A small image classifier, trained from scratch.
Data: trained on Sentinel-2 satellite tiles (TerraMesh), 7.9 epochs.
Rows from block 2, named by matrix and row number. Rows with one number belong to one channel. Each number is 200 + 30 x the weight over its row's rms, rounded and kept within 0 to 999. All counts start at 0. After the name is the row's rms in percent of the matrix's.
# convs0: first 3x3 conv (model.blocks.2.convs.0.weight, 48x48x3x3), inputs 0-11, a 3x3 kernel for each
# convs1: second 3x3 conv (model.blocks.2.convs.1.weight, 48x48x3x3, transposed), outputs 0-11, a 3x3 kernel for each
convs0.11,086,217,208,191,211,206,194,204,202,200,219,226,221,218,231,223,211,221,211,162,177,188,175,194,206,189,205,212,178,157,171,170,149,169,186,170,184,200,206,213,196,208,213,195,199,201,224,224,219,218,215,208,215,209,205,176,132,135,131,73,83,122,81,76,235,222,211,216,198,193,207,191,193,273,291,242,249,289,243,250,279,234,192,195,195,195,193,190,197,189,188,166,178,188,181,192,198,197,203,211,191,194,202,188,192,198,199,203,207
convs0.12,090,199,215,214,212,222,227,211,222,224,189,185,169,192,191,176,187,188,171,210,211,196,220,217,200,223,221,193,190,244,236,213,249,231,219,241,230,194,183,171,198,187,171,202,194,180,207,205,195,201,202,191,205,203,196,250,250,215,266,253,197,201,220,180,258,257,264,267,269,280,272,274,288,240,205,204,248,201,179,229,150,148,192,184,184,188,174,180,194,183,188,245,264,232,262,278,247,247,267,234,208,200,194,212,201,194,214,207,195
convs0.13,087,219,221,221,229,223,213,228,224,208,219,210,204,228,215,209,223,224,216,201,185,181,202,183,173,206,192,184,230,194,207,217,191,194,222,191,186,204,197,200,205,200,198,202,199,201,187,175,165,180,167,161,172,160,152,250,226,236,218,242,247,215,232,238,147,173,170,148,169,161,132,145,138,215,244,198,230,249,202,207,246,201,196,194,193,196,193,192,199,195,194,200,209,216,208,211,211,211,208,209,164,168,169,159,161,166,154,164,172
convs0.14,080,195,222,211,205,229,218,205,226,217,176,183,189,182,189,194,188,189,196,223,207,200,212,190,185,211,187,175,319,291,223,312,279,219,306,278,220,178,165,164,174,156,148,183,162,157,193,205,205,191,204,206,194,208,205,219,254,263,286,277,249,315,264,249,196,210,207,202,214,214,205,215,220,182,237,288,182,235,280,167,205,257,183,194,197,180,191,193,182,188,192,239,225,211,232,223,204,223,211,194,230,227,232,223,222,232,209,213,222
convs0.15,141,212,209,202,208,207,204,200,204,201,207,205,201,207,205,202,203,203,200,199,207,208,207,214,213,212,215,213,182,175,185,186,182,189,196,185,187,198,199,199,200,202,201,202,205,204,214,217,214,214,216,214,212,215,214,90,50,87,74,39,66,118,73,98,216,217,220,209,211,214,210,211,216,185,190,194,172,182,185,163,173,182,211,213,213,209,208,208,206,205,202,182,188,194,190,195,199,199,200,203,199,206,211,203,208,212,209,212,213
convs0.16,077,222,221,214,226,224,215,220,216,208,184,203,198,186,203,204,177,193,195,169,184,191,165,182,191,170,178,187,209,185,233,221,191,224,227,167,198,200,200,198,202,201,195,202,198,197,181,188,185,178,185,183,179,184,183,194,217,176,194,195,204,167,156,183,283,266,243,303,284,251,304,289,263,247,214,207,254,223,199,225,202,173,196,193,193,197,195,196,204,199,200,245,255,250,263,274,266,250,256,254,185,189,186,189,188,184,177,183,178
convs0.17,118,213,197,197,209,199,200,214,204,201,196,213,219,198,219,227,203,217,224,132,152,151,130,161,164,130,157,162,147,172,245,154,175,245,162,176,229,182,198,207,186,203,212,190,204,215,176,177,176,178,179,178,174,174,175,168,164,158,164,157,179,147,162,193,213,194,184,232,207,193,238,220,204,208,179,148,205,180,139,207,188,134,193,191,190,190,188,188,191,190,191,169,174,178,173,183,188,164,178,185,181,177,176,201,199,186,214,214,198
convs1.11,106,190,197,206,199,212,215,214,227,225,176,187,191,180,195,196,189,190,186,183,200,211,192,209,226,212,215,230,200,183,213,187,172,210,188,178,210,284,284,274,277,261,254,248,232,234,218,223,224,222,230,231,220,226,226,189,201,187,196,212,199,185,200,193,208,191,198,199,182,186,187,184,184,251,257,264,240,251,273,237,256,282,233,228,230,230,230,229,233,232,230,217,202,204,209,192,197,199,182,185,150,174,191,177,189,205,209,211,220
convs1.12,115,241,227,217,237,223,218,232,223,225,230,222,220,235,225,223,227,222,218,176,154,164,166,155,167,157,150,162,186,185,181,184,187,183,178,175,175,147,152,140,144,149,142,133,141,143,194,193,197,196,195,196,195,197,196,194,198,201,196,200,200,202,204,200,226,242,251,234,239,247,247,249,251,186,183,159,174,180,158,170,179,155,204,204,206,203,203,206,203,202,205,184,205,203,198,212,214,207,226,232,209,178,157,194,176,156,185,163,149
convs1.13,089,222,225,211,211,224,220,203,223,223,161,180,175,159,178,168,157,173,164,224,232,246,234,225,240,233,227,241,189,187,182,192,189,184,193,194,193,213,204,211,211,206,212,207,204,205,179,181,174,180,184,179,179,184,183,190,170,173,183,158,156,183,158,157,146,157,153,140,164,152,139,159,150,205,178,158,185,160,147,181,169,159,192,194,195,191,195,199,187,193,193,215,191,194,217,186,178,216,182,181,261,226,228,239,205,219,238,220,237
convs1.14,081,242,223,207,225,204,198,208,184,185,253,233,214,240,231,221,226,216,211,177,191,190,191,205,213,192,206,194,155,142,160,134,139,152,150,147,144,174,182,203,181,188,205,178,204,200,118,118,132,115,121,136,126,131,148,209,211,230,209,210,225,219,217,220,207,216,224,199,215,214,211,209,214,223,172,156,217,158,140,219,159,146,221,215,216,216,212,216,210,205,212,207,215,222,230,232,221,231,231,224,245,220,198,235,215,199,214,209,195
convs1.15,099,207,188,185,202,188,187,201,189,191,175,206,212,196,208,205,195,201,194,183,201,222,189,199,211,211,202,221,210,194,202,196,171,183,186,164,177,224,225,224,219,215,203,210,198,191,200,206,216,202,219,228,208,223,230,259,273,231,280,297,259,245,270,239,202,184,195,189,181,192,189,188,190,343,328,292,321,304,280,298,286,286,228,215,212,220,207,209,220,214,216,171,175,180,166,172,175,170,168,171,171,187,186,183,185,179,194,191,188
convs1.16,090,225,213,215,226,208,204,227,212,209,231,225,225,235,232,232,228,228,225,158,155,177,161,175,195,161,180,170,198,190,174,202,186,164,196,178,169,136,135,142,140,139,144,137,143,142,193,193,188,196,194,194,194,194,192,180,198,209,184,198,212,183,196,209,247,251,224,240,228,218,241,229,233,190,167,177,179,155,157,183,162,153,196,198,195,195,196,194,192,193,192,196,216,203,203,235,226,208,235,248,184,162,180,179,168,172,174,172,158
convs1.17,099,196,208,207,186,200,200,197,219,210,221,231,241,211,215,223,220,227,228,142,136,162,134,118,164,136,130,167,208,233,268,207,227,268,220,231,266,211,210,209,199,194,193,196,186,179,232,238,240,225,231,231,223,235,230,181,180,167,175,183,173,170,170,163,253,232,215,248,246,217,233,238,216,186,198,214,197,212,229,201,214,228,211,204,203,207,201,198,208,204,201,216,213,214,222,213,228,226,217,233,192,227,271,182,194,249,196,208,245