Weights of a small image classifier.
Model: 3.13M parameters, 64-pixel images, arch resnet, norm batchnorm, depths [3, 3, 9, 3], widths [48, 64, 96, 160].
Training: adamw at rate 0.0034, 9000 steps.
Data: trained on Sentinel-2 satellite tiles (TerraMesh), 72500 training examples.
Rows from block 3 of a small image classifier, named by matrix and row number. Rows with one number belong to one channel. Each number is 128 + 24 x the weight over its row's rms, rounded and kept within 0 to 255. All counts start at 0. Numbers have three digits each.
After each channel's rows are labels from the 100 images, of 14976, where the channel reaches its highest value: "top examples" is what is common among them. Only what is clearly more common there than usual is listed. The data: Sentinel-2 satellite tiles (TerraMesh). In brackets: how many of the 100.
# convs0: first 3x3 conv, stride 2 (model.blocks.3.convs.0.weight, 64x48x3x3, each kernel summed), inputs 0-47
# convs1: second 3x3 conv (model.blocks.3.convs.1.weight, 64x64x3x3, transposed, each kernel summed), outputs 0-63

convs0.13:135123128119113125029129142129122127118126140131123121122122121128138128122130128125140127134121003139112125121127129133114130126132131127115127
convs1.13:140156137075098134104139113087166105125130117135130164129116109146111153133166162124122111110146139120105112139114167124163145153142123065154177163129106131109143142130124142117185125102116167
top examples: snow or ice (63); main land cover: snow or ice (46)

convs0.54:121124145125112107011125120121131116121114131140125111115126108125148127133115126133118116154118062118120120117132117127064117126135126121106117
convs1.54:089130135070140113120158072130136065112138106145140105172126116142119187126112106121135147148149145142112111135090134119143165080138151138162150138113143124130116156108133115145139174130117131
top examples: crops (76); main land cover: crops (54); flooded vegetation (26)

convs0.2:105137164139156131134135149135080118128133129143135142153120183143162144164124141114100131158150113117158138122114125135115130163123166179173180
convs1.2:108133121134110132125113082135120128124086149166183157135123137116095128128135145129150091130111209108129170129157129150135117177133111123113115104126136110095117100146062117135148142126121142
top examples: water (80); main land cover: water (53); snow or ice (48)

convs0.18:158117136128131091116176089129118136127140107130134137131149115175105133138207114127163122116138118133124125150168153133119204127141126129122123
convs1.18:122158131123113121161088116118143138151131108137104112092145120128114123139177124101121128124121123102129136148107140043134092118098128157111140108136081118117170129177128122076156130090105124
top examples: main land cover: rangeland (76)

convs0.52:116121093103092078085153094123124132128121125113115112102127101134106121134141096095139095105099075139093124119108135096137137089106099127115089
convs1.52:141158139116118063127153111133129118132147120145109136118131102110126141125217108149130141132123117135135106103138144073130137122123136107150129140161072115095126118129138082070138122092131134
top examples: main land cover: rangeland (41)

convs0.40:146109117109121109060140073118128128124120138146091141114120092133123135110146099126135101090124068118105118127118117105124144093133089112105085
convs1.40:116152139109099076115108118126148137143141145127129137124129122127122119137206099114131123154122120135127119131106130055074121130132119106133151115164073140131151138138119116072110129082119154
top examples: bare ground (75); main land cover: bare ground (60)

convs0.14:131125130113110113061129146130130124122117149126129125117124122125139124130125140130136129107113000138123122124129130135113124128136131134114126
convs1.14:150134130129102154110140123108174123114123116135145166124092105140106140130132172131130113121117148128114115134103167148157147152139108053152163172106121131113129160138122155135201115121113165
top examples: clouds (47)

convs0.8:111143068105143124115129123118093110128136124125093121138120096122084115111127100100126117110141068133106140122100127113148122081112083094102087
convs1.8:114122155112132135125169132099132133167091129114124105114122173182127133151134141097118157124127126106117111164163075128133081102141133129097107090126123123151070118125122098115083124128173128
top examples: snow or ice (66); main land cover: snow or ice (54); main land cover: water (31)

convs0.43:120131122130129121071136103119122122125130137124132125127124127120130119127125129123131125128130000136123131124123131129126123121135127123120125
convs1.43:126144129078106132085180130091164103130116097150124136096099123150113158170117154115135123133137144101116097172134146139166099123160132100151160149111119105123098131160131114117135136073145151
top examples: snow or ice (66); main land cover: snow or ice (61); main land cover: water (29)

convs0.9:129115119109122108005132133108127125124133136141125111127129103125131135113125117123125113146130047117101123121126129130104128110125121123115111
convs1.9:100141168053125079099145085113141090135128146137126159148141113149125172128162106119118145138172133145095120132124140108135141120152147104159158139137107116133116120121132107104112150084157164
top examples: crops (76); main land cover: crops (58)

convs0.59:145117108129106154069122096125122148126119152150111139112121093116128145116132118119110112094118025117111125125102128112126133093134101120110100
convs1.59:093141130076113081101133095106135142143127130119133160136166135156126114130162101113129162174128122151111112147091139091078134123148130094134139105147091132148117138134096115098096147083153152
top examples: main land cover: water (29)

convs0.53:117138150130140129136137174135074106132126176127101137144127168146156129145115127109127122202131065111139127118115120121107121150135152150144166
convs1.53:166128133117114135130111068101133119131084141163159164128120139124107145125137144136130076128142202103130161131156136139170136175128110121116114106133137118109113093153083119143147153134124158
top examples: snow or ice (77); main land cover: snow or ice (48)

convs0.56:142126145156134164082137169142111089135131181118103151137129145137155124111109148162162136197142077127146128136130132116122102155133151123129147
convs1.56:157107144136132148147104110107123129175087143126105140120053145148125141123125176114113118152110147100105132127131085136163132151122129131120125098112172127199114109132146150160135124156111156
top examples: snow or ice (80); main land cover: snow or ice (50)

convs0.17:151119141109108115042132061122126137131108147143104131109122096129131131131144117115128100096123065134105135121087111114130139120138110137112101
convs1.17:124164140109111062127129112121139136137142125135125139130137121123131120133204082126128131151127118135125115117106140057109128133122140110137143125173067133123131135134121103062113138081137136
top examples: bare ground (49); main land cover: bare ground (26)

convs0.0:118137048103141096106129112120110109124133133144102118137124102118074127107129107115119107078139092125103136122109127115146131081127094092109100
convs1.0:116130138114107131122162140115142146143106130123136071104105173178154109161146130098138155124116134120126104170161096134118073077138115154095135115128117130135075131141107097124092131113167125
top examples: water (72); main land cover: water (62)

convs0.48:142097114111102143072146074123126133124102150156116134092126110122127144115139119126122106103108029107112100125116123120113143108135117122119115
convs1.48:093148126088106065105107109121136149134122135135129146120142135145121109131170088122127143168139129151127107142102132087083118106148131093134146117159082138131122143140096120077104154077146156
top examples: bare ground (65); main land cover: bare ground (44)

convs0.3:139152120100093122113112127125106128127134170123080123103129116109138103146107128103112110122113037147119170119095127095150103124121117095118107
convs1.3:110151141109131059115165119108125123135140112122121152128129103108130127126197084136131148136119111151112109105123155078128149157135148107158133127166078134120128123125138078082120123088148110
top examples: snow or ice (82); main land cover: snow or ice (76)

convs0.37:131124123123118114005130128122124131118128122136128112125124121126133127118125123123131118134126027124119128127130126129102126121125129128115125
convs1.37:115142151054123101092144086096157074123131113120131168140128100142113182134149143124122158131160130131105108140120157111141149144155134075153155163133123115107145135115138130120157141115128159
top examples: crops (81); main land cover: crops (62)

convs0.28:138102116093120105063142086119124121123130144136106130114122094140123126107145093120146108094126066118096113129127126111122143090132090091105086
convs1.28:115152140113096087126109121128146134144144139127123134127137115136121121135209103122125125144121124128132126135122135050085123125123117101129140122159064140112153135133127117058115132082116156
top examples: main land cover: bare ground (29)

convs0.58:096126152105136096168096128128127129129146117113130083137123126099151077119060134137125124105138169107128137121143116131095053138131133128131125
convs1.58:120129125127115144155092089137111103101127187078141149183112143114115143125141137120127144131143124111129192116099130146107127202097089120131120144124121115133124157100135152130109168145118142
top examples: snow or ice (89); main land cover: snow or ice (49); flooded vegetation (26)

convs0.12:104113140125115125042109105118120115137118130124121086122134128103144074144089115123132105107121061130135123127115114126086081133115126129125123
convs1.12:135131147116167109105191160127113095131101131120123149120125131131095149143136129137130202078121111151080075146114151107130137134153154141152134137104141117172109132094133117113100112103142113
top examples: main land cover: trees (43)

convs0.26:104141093109137116090114124122074109132133141131101119136121094102093117131112113076124114103132046132099138121101141115144108106118110097111116
convs1.26:126123138116126128111177134126134131147100117131132098109122190192145126163137141094135143136131146107124118185151090137144087097147130147099116103125126115144058119134123096128100132122166128
top examples: water (80); main land cover: water (70)