{
  "norm": "batchnorm",
  "activation": "celu",
  "stem": "single",
  "widths": [48, 64, 96, 160],
  "optimizer": "adamw",
  "beta1": 0.85,
  "eps": 1e-08,
  "batch_size": 64,
  "warmup_steps": 270
}
Rows from block 2 of a small image classifier, named by matrix and row number. Rows with one number belong to one channel. Each number is 128 + 32 x the weight over its row's rms, rounded and kept within 0 to 255. All counts start at 0. Numbers have three digits each.
After each channel's rows are labels from the 100 images, of 14976, where the channel reaches its highest value: "peak on" is the class under the peak; "top examples" is what is common among them. Only what is clearly more common there than usual is listed. The data: Sentinel-2 satellite tiles (TerraMesh). In brackets: how many of the 100.
# convs0: first 3x3 conv (model.blocks.2.convs.0.weight, 48x48x3x3, each kernel summed), inputs 0-47
# convs1: second 3x3 conv (model.blocks.2.convs.1.weight, 48x48x3x3, transposed, each kernel summed), outputs 0-47

convs0.0:143127125130125138018140091126132134120129141115145164122122135146133136128134150133129140080128000161136130138127140130140134130128135140136139
convs1.0:064147137110105171209095207125103105153144135171182130134137136148153154134190122131097105089113040114142157091105123140138112144128134129115143
peak on: snow or ice (92)
top examples: snow or ice (93); main land cover: snow or ice (85)

convs0.40:105148159142190152087115153113117136146209126054151134212114162147150101156122126120142166147178105160150184138143143151130106154127154162167155
convs1.40:159073143136165132120140144137043078121084094175164137112123113178112186132135144130149100130170154170157073154088170181117087138119102153141118
peak on: snow or ice (45); water (32)
top examples: snow or ice (71); main land cover: snow or ice (53); main land cover: water (30)

convs0.46:130185121117142125038116106135065117132151136151141163142127136128099146121127117074113139043145031168113170128084114145172121130136115133120136
convs1.46:148140134131160162121139171181141125127092116098120108087119049154129102138129063203103094101160116159076108133139122156100145071138106169109067
peak on: water (61)
top examples: water (70); main land cover: water (59); snow or ice (45)

convs0.1:126140072128123112054139078120091121127128111147118141122134068136081141100132109088126129078126035139077135113092112129146135066135078103096084
convs1.1:125151100200131164109153177166150156126131134098104086121115072185160099104117090167083103140129113166062123116170101144085145077154146129143082
peak on: water (47)
top examples: water (66); main land cover: water (44)

convs0.41:106123137139167117198106100143151164115192066133172103179132111090125108111099108109178121139169154076131160135222139159104106122107141154132121
convs1.41:138102188109141107151137134163065055126083096191194116118109115114083186172128148127131124104147158117151113157109146149122083125096082163093115
peak on: snow or ice (55)
top examples: snow or ice (96); main land cover: snow or ice (58); flooded vegetation (30)

convs0.29:090136151144165112206094114139154143114179096152164078172129112078152092121080123124151107149163170061125159128194137154090081129119137150129125
convs1.29:149095201101142108156113120155060065124094104182189116113110119098076182169146144113107127108145154106158101156115145148131082117094087161105115
peak on: snow or ice (47)
top examples: snow or ice (94); main land cover: snow or ice (54); flooded vegetation (29)

convs0.6:134132137113130144000143110137122138135131148128138161130125146149145134138131154133133158105131000167140128138127142135138127143132137144144147
convs1.6:123124137109147143198115251144094112126109122137171110117123102159157158146161106146131089069148044146130112121108131164078129116136110131136127
peak on: snow or ice (91)
top examples: snow or ice (94); main land cover: snow or ice (82)

convs0.22:099146160143195150093121153113117132148206139065150129217114164141154101157119127121147161150183103157146181131138142158121103155130154162168157
convs1.22:164071139136175132121143148136046084121075098169160132109122117178118183128126142132151099129181149171150068155090172180114093140120110146142119
peak on: snow or ice (39); water (36)
top examples: snow or ice (67); main land cover: snow or ice (49); main land cover: water (34)

convs0.33:134153065112130108085136111114094122133116094147086136123128087136075141111134077088127129067129092143071134103068100127163136062135074088097074
convs1.33:153152078175150169092164147158157148125107138086110104104106089173179099103109122160092108159152111172064107123181094145057142122161158113155117
peak on: snow or ice (44); water (41)
top examples: snow or ice (55); main land cover: snow or ice (43); main land cover: water (38)

convs0.5:133148069125125117087133085119101110130123089155101135119127082128082140103132100096121129053125080139073136107074097129157135060140070087099069
convs1.5:141156111186140174105154162177147152126116123088098096114108064176139100115113090178076098137140123169056119122169108144105143079146152127152077
peak on: water (54)
top examples: water (71); main land cover: water (51)

convs0.43:127141072121126114069136085123094114127127101150111135121132066132083139099131103091123131068124056137073135111084101128146135060141073097096071
convs1.43:129153108195132167111151172169147153126129128094103087119113064181149100112119087173078100137131121163058122116171103143098142072148148128148074
peak on: water (47)
top examples: main land cover: water (45)

convs0.10:123147072118125116055141089118090118128129110148115140122131073136082141104132104086125128074127038147069137109087105136152135067135081106102083
convs1.10:132150104183141169107155176172148151126122130097107088111112066185158095113117085177082101146139119172065119120162104147078144076152139136135085
peak on: snow or ice (53); water (38)
top examples: snow or ice (62); main land cover: snow or ice (51); main land cover: water (35)

convs0.45:088098091202126097095124100077133137110126153104147098122114112128112119090127104119113121254126214117147121125135125130106129106112100089103109
convs1.45:128176136114102082184109140125128107124136093150152169161127182117128127124151204092099113099106015124137143118099172099141132170123114124119179
peak on: snow or ice (67)
top examples: snow or ice (87); main land cover: snow or ice (63)

convs0.3:128161158143215145080117150143102131149191124139127160215125180151148150155138140125125162143188133141147186125124125157143140160148155167169168
convs1.3:179088138111178139101139120135053097120073143148161144104117119167127167139157121132113093132188138175136052149074181170126133140111135142177137
peak on: water (54)
top examples: snow or ice (55); main land cover: water (53); main land cover: snow or ice (36)

convs0.31:132141106097129106154129138114123117126110093136052116124123075124105131111132062098121121096131186125079123115064113117143133060121071073095052
convs1.31:162140095125153165095125107117162148115110125087126119119121153111160106114128208107096126136154108137100088119162097149094132192141193051177194
peak on: snow or ice (91)
top examples: snow or ice (95); main land cover: snow or ice (87)

convs0.34:131146064125128103081137095118095124130124099150102134122129074132075143105131091090122127063128071133071131099084098134153136059139076092097074
convs1.34:138153090191133163099162150166152157124125137092100086123109080188165102103111106162078101146131114178060123119183099140083137094154156115154095
peak on: water (55)
top examples: water (69); main land cover: water (52)

convs0.15:134132139112129144000143107137122137134132149128138161130126143151145134140131153133133158106131000164138129140127141135139126143131138145144147
convs1.15:120127133113142145199116249146095110128114124142170106117122104161160162144162105145130087069144043144127117119108130158076128118137113129139126
peak on: snow or ice (90)
top examples: snow or ice (93); main land cover: snow or ice (84)

convs0.19:109150156145168119220093173133142137111174145152154087175121118089162092129072136126144113166170180075133169138168135154094070141128139146133131
convs1.19:151080206088155088152098111155055080127101102171157121101123110095072172160158131109099128099151144105147089152116152150144088097109089159129116
peak on: snow or ice (50)
top examples: snow or ice (92); main land cover: snow or ice (56); flooded vegetation (27)

convs0.25:131140104090126100166130137116124117126112093136051114125126077121104128116132067101122121095133194120081120111066118117142133064119074077094054
convs1.25:161140099116146156096132104109165149112115134090131120122121166107154100121126209105101130132148107134106088124163098143094133187135196046173203
peak on: snow or ice (89)
top examples: snow or ice (94); main land cover: snow or ice (86)

convs0.14:146112127216085130207139160114150157127118126142172159084142100139142148117115115127135174200098208135167128162149136101138113109173105114110102
convs1.14:138161122064117040148143100145156146111164143125102133129101174129125130119108156123155106060124093161123166135154115076092206170128143117128190
peak on: snow or ice (68)
top examples: snow or ice (77); main land cover: snow or ice (48)