A small image classifier, trained from scratch: batches of 64, trained on Sentinel-2 satellite tiles (TerraMesh).
Rows from block 12 of a small image classifier, named by matrix and row number. Rows with one number belong to one channel. Each number is 200 + 20 x the weight over its row's rms, rounded and kept within 0 to 999. All counts start at 0. After the name is the row's rms in percent of the matrix's.
After each channel's rows are labels from the 100 images, of 14976, where the channel reaches its highest value: "strongest on" is what is common among them; "lies over" is the class under the peak. Only what is clearly more common there than usual is listed. The data: Sentinel-2 satellite tiles (TerraMesh).
# convs0: first 3x3 conv (model.blocks.12.convs.0.weight, 96x96x3x3, each kernel summed), inputs 72-95
# convs1: second 3x3 conv (model.blocks.12.convs.1.weight, 96x96x3x3, transposed, each kernel summed), outputs 72-95

convs0.32,059,167,188,167,179,211,203,193,185,178,179,201,189,197,178,184,193,195,187,183,186,167,157,211,207
convs1.32,075,225,211,206,186,187,227,223,192,167,214,180,245,248,224,206,195,210,209,202,228,166,194,193,192
strongest on: clouds
lies over: clouds

convs0.12,213,198,198,168,197,207,196,209,189,200,202,186,206,198,188,206,209,189,191,190,208,152,197,201,197
convs1.12,129,180,221,218,196,192,192,233,206,198,225,221,189,185,218,228,224,219,225,231,220,166,179,223,173
strongest on: crops; main land cover: crops; built area
lies over: crops

convs0.63,069,204,201,208,150,222,233,166,202,203,198,202,214,193,215,152,202,195,184,166,199,184,201,181,193
convs1.63,114,165,225,200,184,198,217,210,183,174,224,196,216,207,175,191,178,190,207,233,183,189,191,207,196
strongest on: clouds
lies over: clouds

convs0.94,102,192,215,171,202,186,177,160,185,210,205,210,206,222,195,215,189,187,166,202,209,194,196,166,208
convs1.94,072,179,213,208,205,180,192,194,200,217,233,162,205,211,179,226,208,218,189,203,219,215,199,171,197
strongest on: crops; built area; main land cover: crops
lies over: crops

convs0.24,155,202,196,170,184,204,191,210,188,194,191,194,211,212,189,197,190,187,189,191,216,160,200,205,207
convs1.24,090,155,216,206,187,171,202,205,178,183,229,231,211,204,217,218,220,213,228,219,232,190,171,222,187
strongest on: crops; built area; main land cover: crops
lies over: crops

convs0.5,196,198,199,165,194,208,193,209,186,193,203,182,204,200,185,204,204,190,189,189,207,156,198,200,194
convs1.5,117,178,223,218,193,193,195,232,208,197,222,214,187,187,212,232,226,215,225,226,217,164,184,219,173
strongest on: crops; trees; main land cover: crops; built area
lies over: crops

convs0.88,068,189,146,180,177,199,203,178,219,190,172,171,174,193,207,165,163,186,200,189,184,183,197,189,198
convs1.88,090,204,200,199,172,183,227,173,182,179,195,211,207,200,213,181,222,224,203,207,190,176,235,233,205
strongest on: crops; built area; main land cover: crops; flooded vegetation
lies over: crops

convs0.28,116,169,168,232,213,198,219,204,227,191,191,182,170,182,238,179,211,216,218,211,153,194,168,206,216
convs1.28,087,189,203,180,198,215,219,208,204,192,197,197,213,168,204,179,203,190,197,213,202,224,172,219,196
strongest on: snow or ice; main land cover: snow or ice
lies over: snow or ice

convs0.19,089,210,208,194,161,208,204,155,207,172,202,191,213,211,205,174,202,196,191,182,216,184,206,184,181
convs1.19,109,171,233,208,214,196,189,216,194,170,228,171,221,204,176,180,195,189,200,228,198,210,197,206,206
strongest on: clouds
lies over: clouds

convs0.89,143,185,190,173,186,180,140,179,181,191,194,218,187,207,192,215,180,184,181,213,184,209,182,203,190
convs1.89,107,194,211,209,197,195,208,226,212,206,199,111,203,208,204,209,241,210,211,212,190,236,184,193,199
strongest on: clouds; main land cover: clouds
lies over: clouds

convs0.20,078,198,209,199,194,193,178,193,201,207,195,223,194,223,218,218,160,202,189,195,212,190,190,190,226
convs1.20,123,172,208,216,216,187,183,154,156,168,239,190,203,220,230,164,217,236,174,186,190,214,191,199,180
strongest on: main land cover: crops; clouds
lies over: crops

convs0.41,076,210,190,188,152,203,202,206,190,216,193,202,177,217,197,194,185,134,190,209,195,208,210,204,204
convs1.41,101,193,229,195,174,208,225,217,187,216,213,212,226,227,151,199,178,171,202,178,211,159,208,201,176
strongest on: clouds
lies over: clouds

convs0.70,056,182,148,213,173,182,198,171,212,231,158,180,181,217,223,182,191,171,212,205,187,209,185,185,211
convs1.70,078,183,217,197,223,213,215,182,213,197,203,211,219,216,157,187,209,214,196,195,175,187,193,210,182
strongest on: crops; main land cover: crops
lies over: crops

convs0.62,052,191,189,203,192,185,222,173,192,163,205,192,213,176,194,161,195,160,209,179,225,185,201,159,212
convs1.62,089,160,227,194,174,215,205,219,174,203,221,191,209,229,163,180,206,197,197,198,208,199,210,193,192
strongest on: snow or ice; main land cover: snow or ice
lies over: snow or ice

convs0.40,107,176,248,203,210,201,222,195,176,184,217,212,205,208,182,224,175,220,204,215,193,186,199,195,208
convs1.40,109,179,169,194,210,200,186,179,203,192,194,232,212,184,194,201,218,231,172,186,197,258,183,177,168
strongest on: crops; main land cover: crops; built area
lies over: crops

convs0.79,094,182,180,213,199,212,232,200,220,211,190,201,210,162,253,190,208,199,218,179,212,211,190,182,201
convs1.79,097,179,208,196,186,212,228,208,199,221,190,195,199,202,183,200,183,192,212,199,202,191,171,206,222
strongest on: snow or ice; main land cover: snow or ice; flooded vegetation
lies over: snow or ice

convs0.21,151,204,197,169,190,207,197,210,194,191,201,187,211,204,200,206,202,192,181,193,217,164,205,202,202
convs1.21,095,153,213,211,205,192,189,229,206,192,218,215,203,197,226,241,223,215,228,235,230,185,177,241,197
strongest on: crops; trees; built area; main land cover: crops
lies over: crops

convs0.75,133,190,195,178,189,186,150,173,173,197,191,217,192,217,198,207,184,176,178,216,192,200,187,184,190
convs1.75,084,194,203,206,202,193,195,206,203,200,221,112,205,208,191,200,225,230,196,210,211,239,186,180,200
strongest on: clouds; main land cover: clouds
lies over: clouds

convs0.52,187,201,197,170,193,206,193,205,189,200,202,185,207,202,192,204,202,187,186,190,210,154,202,199,190
convs1.52,097,170,222,212,192,186,190,232,206,199,225,215,193,194,222,240,231,219,226,224,222,166,185,223,191
strongest on: crops; trees; built area; main land cover: crops
lies over: crops

convs0.65,119,183,214,175,204,199,180,159,183,207,203,212,194,229,207,214,193,187,171,211,199,194,189,165,200
convs1.65,083,201,210,213,214,185,186,193,198,210,226,130,208,215,183,211,223,221,183,196,214,216,208,173,199
strongest on: clouds; main land cover: clouds
lies over: clouds

convs0.34,072,209,200,194,150,209,219,161,196,203,200,201,205,199,229,164,200,184,186,179,194,184,203,187,185
convs1.34,099,168,221,203,211,206,208,223,201,175,221,186,216,201,175,192,194,195,211,233,176,201,192,201,205
strongest on: clouds; main land cover: clouds
lies over: clouds

convs0.92,075,201,168,248,226,161,205,210,202,207,174,159,208,192,198,198,190,190,209,212,176,200,187,193,210
convs1.92,085,162,217,184,197,196,239,205,212,215,203,204,209,157,194,203,202,193,204,232,197,209,157,203,218
strongest on: snow or ice; main land cover: snow or ice; flooded vegetation
lies over: snow or ice

convs0.9,086,199,217,187,212,189,194,169,203,208,199,201,212,213,196,225,208,191,181,203,209,199,197,154,192
convs1.9,060,182,220,195,191,176,222,192,187,221,219,186,205,209,195,251,184,207,217,199,199,179,192,150,195
strongest on: crops; built area; main land cover: crops
lies over: crops

convs0.11,064,193,211,190,151,208,224,162,178,231,199,207,196,192,209,206,194,213,191,155,183,226,185,184,188
convs1.11,091,154,211,208,215,209,243,213,208,203,194,175,200,220,182,211,195,157,219,217,194,165,194,211,211
strongest on: clouds
lies over: clouds

convs0.33,104,193,236,202,225,210,220,188,198,192,234,226,217,190,185,210,200,209,174,180,206,188,213,216,209
convs1.33,111,200,185,190,231,233,156,191,228,203,187,212,196,202,187,169,228,221,180,196,193,231,199,206,213
strongest on: main land cover: crops; flooded vegetation
lies over: crops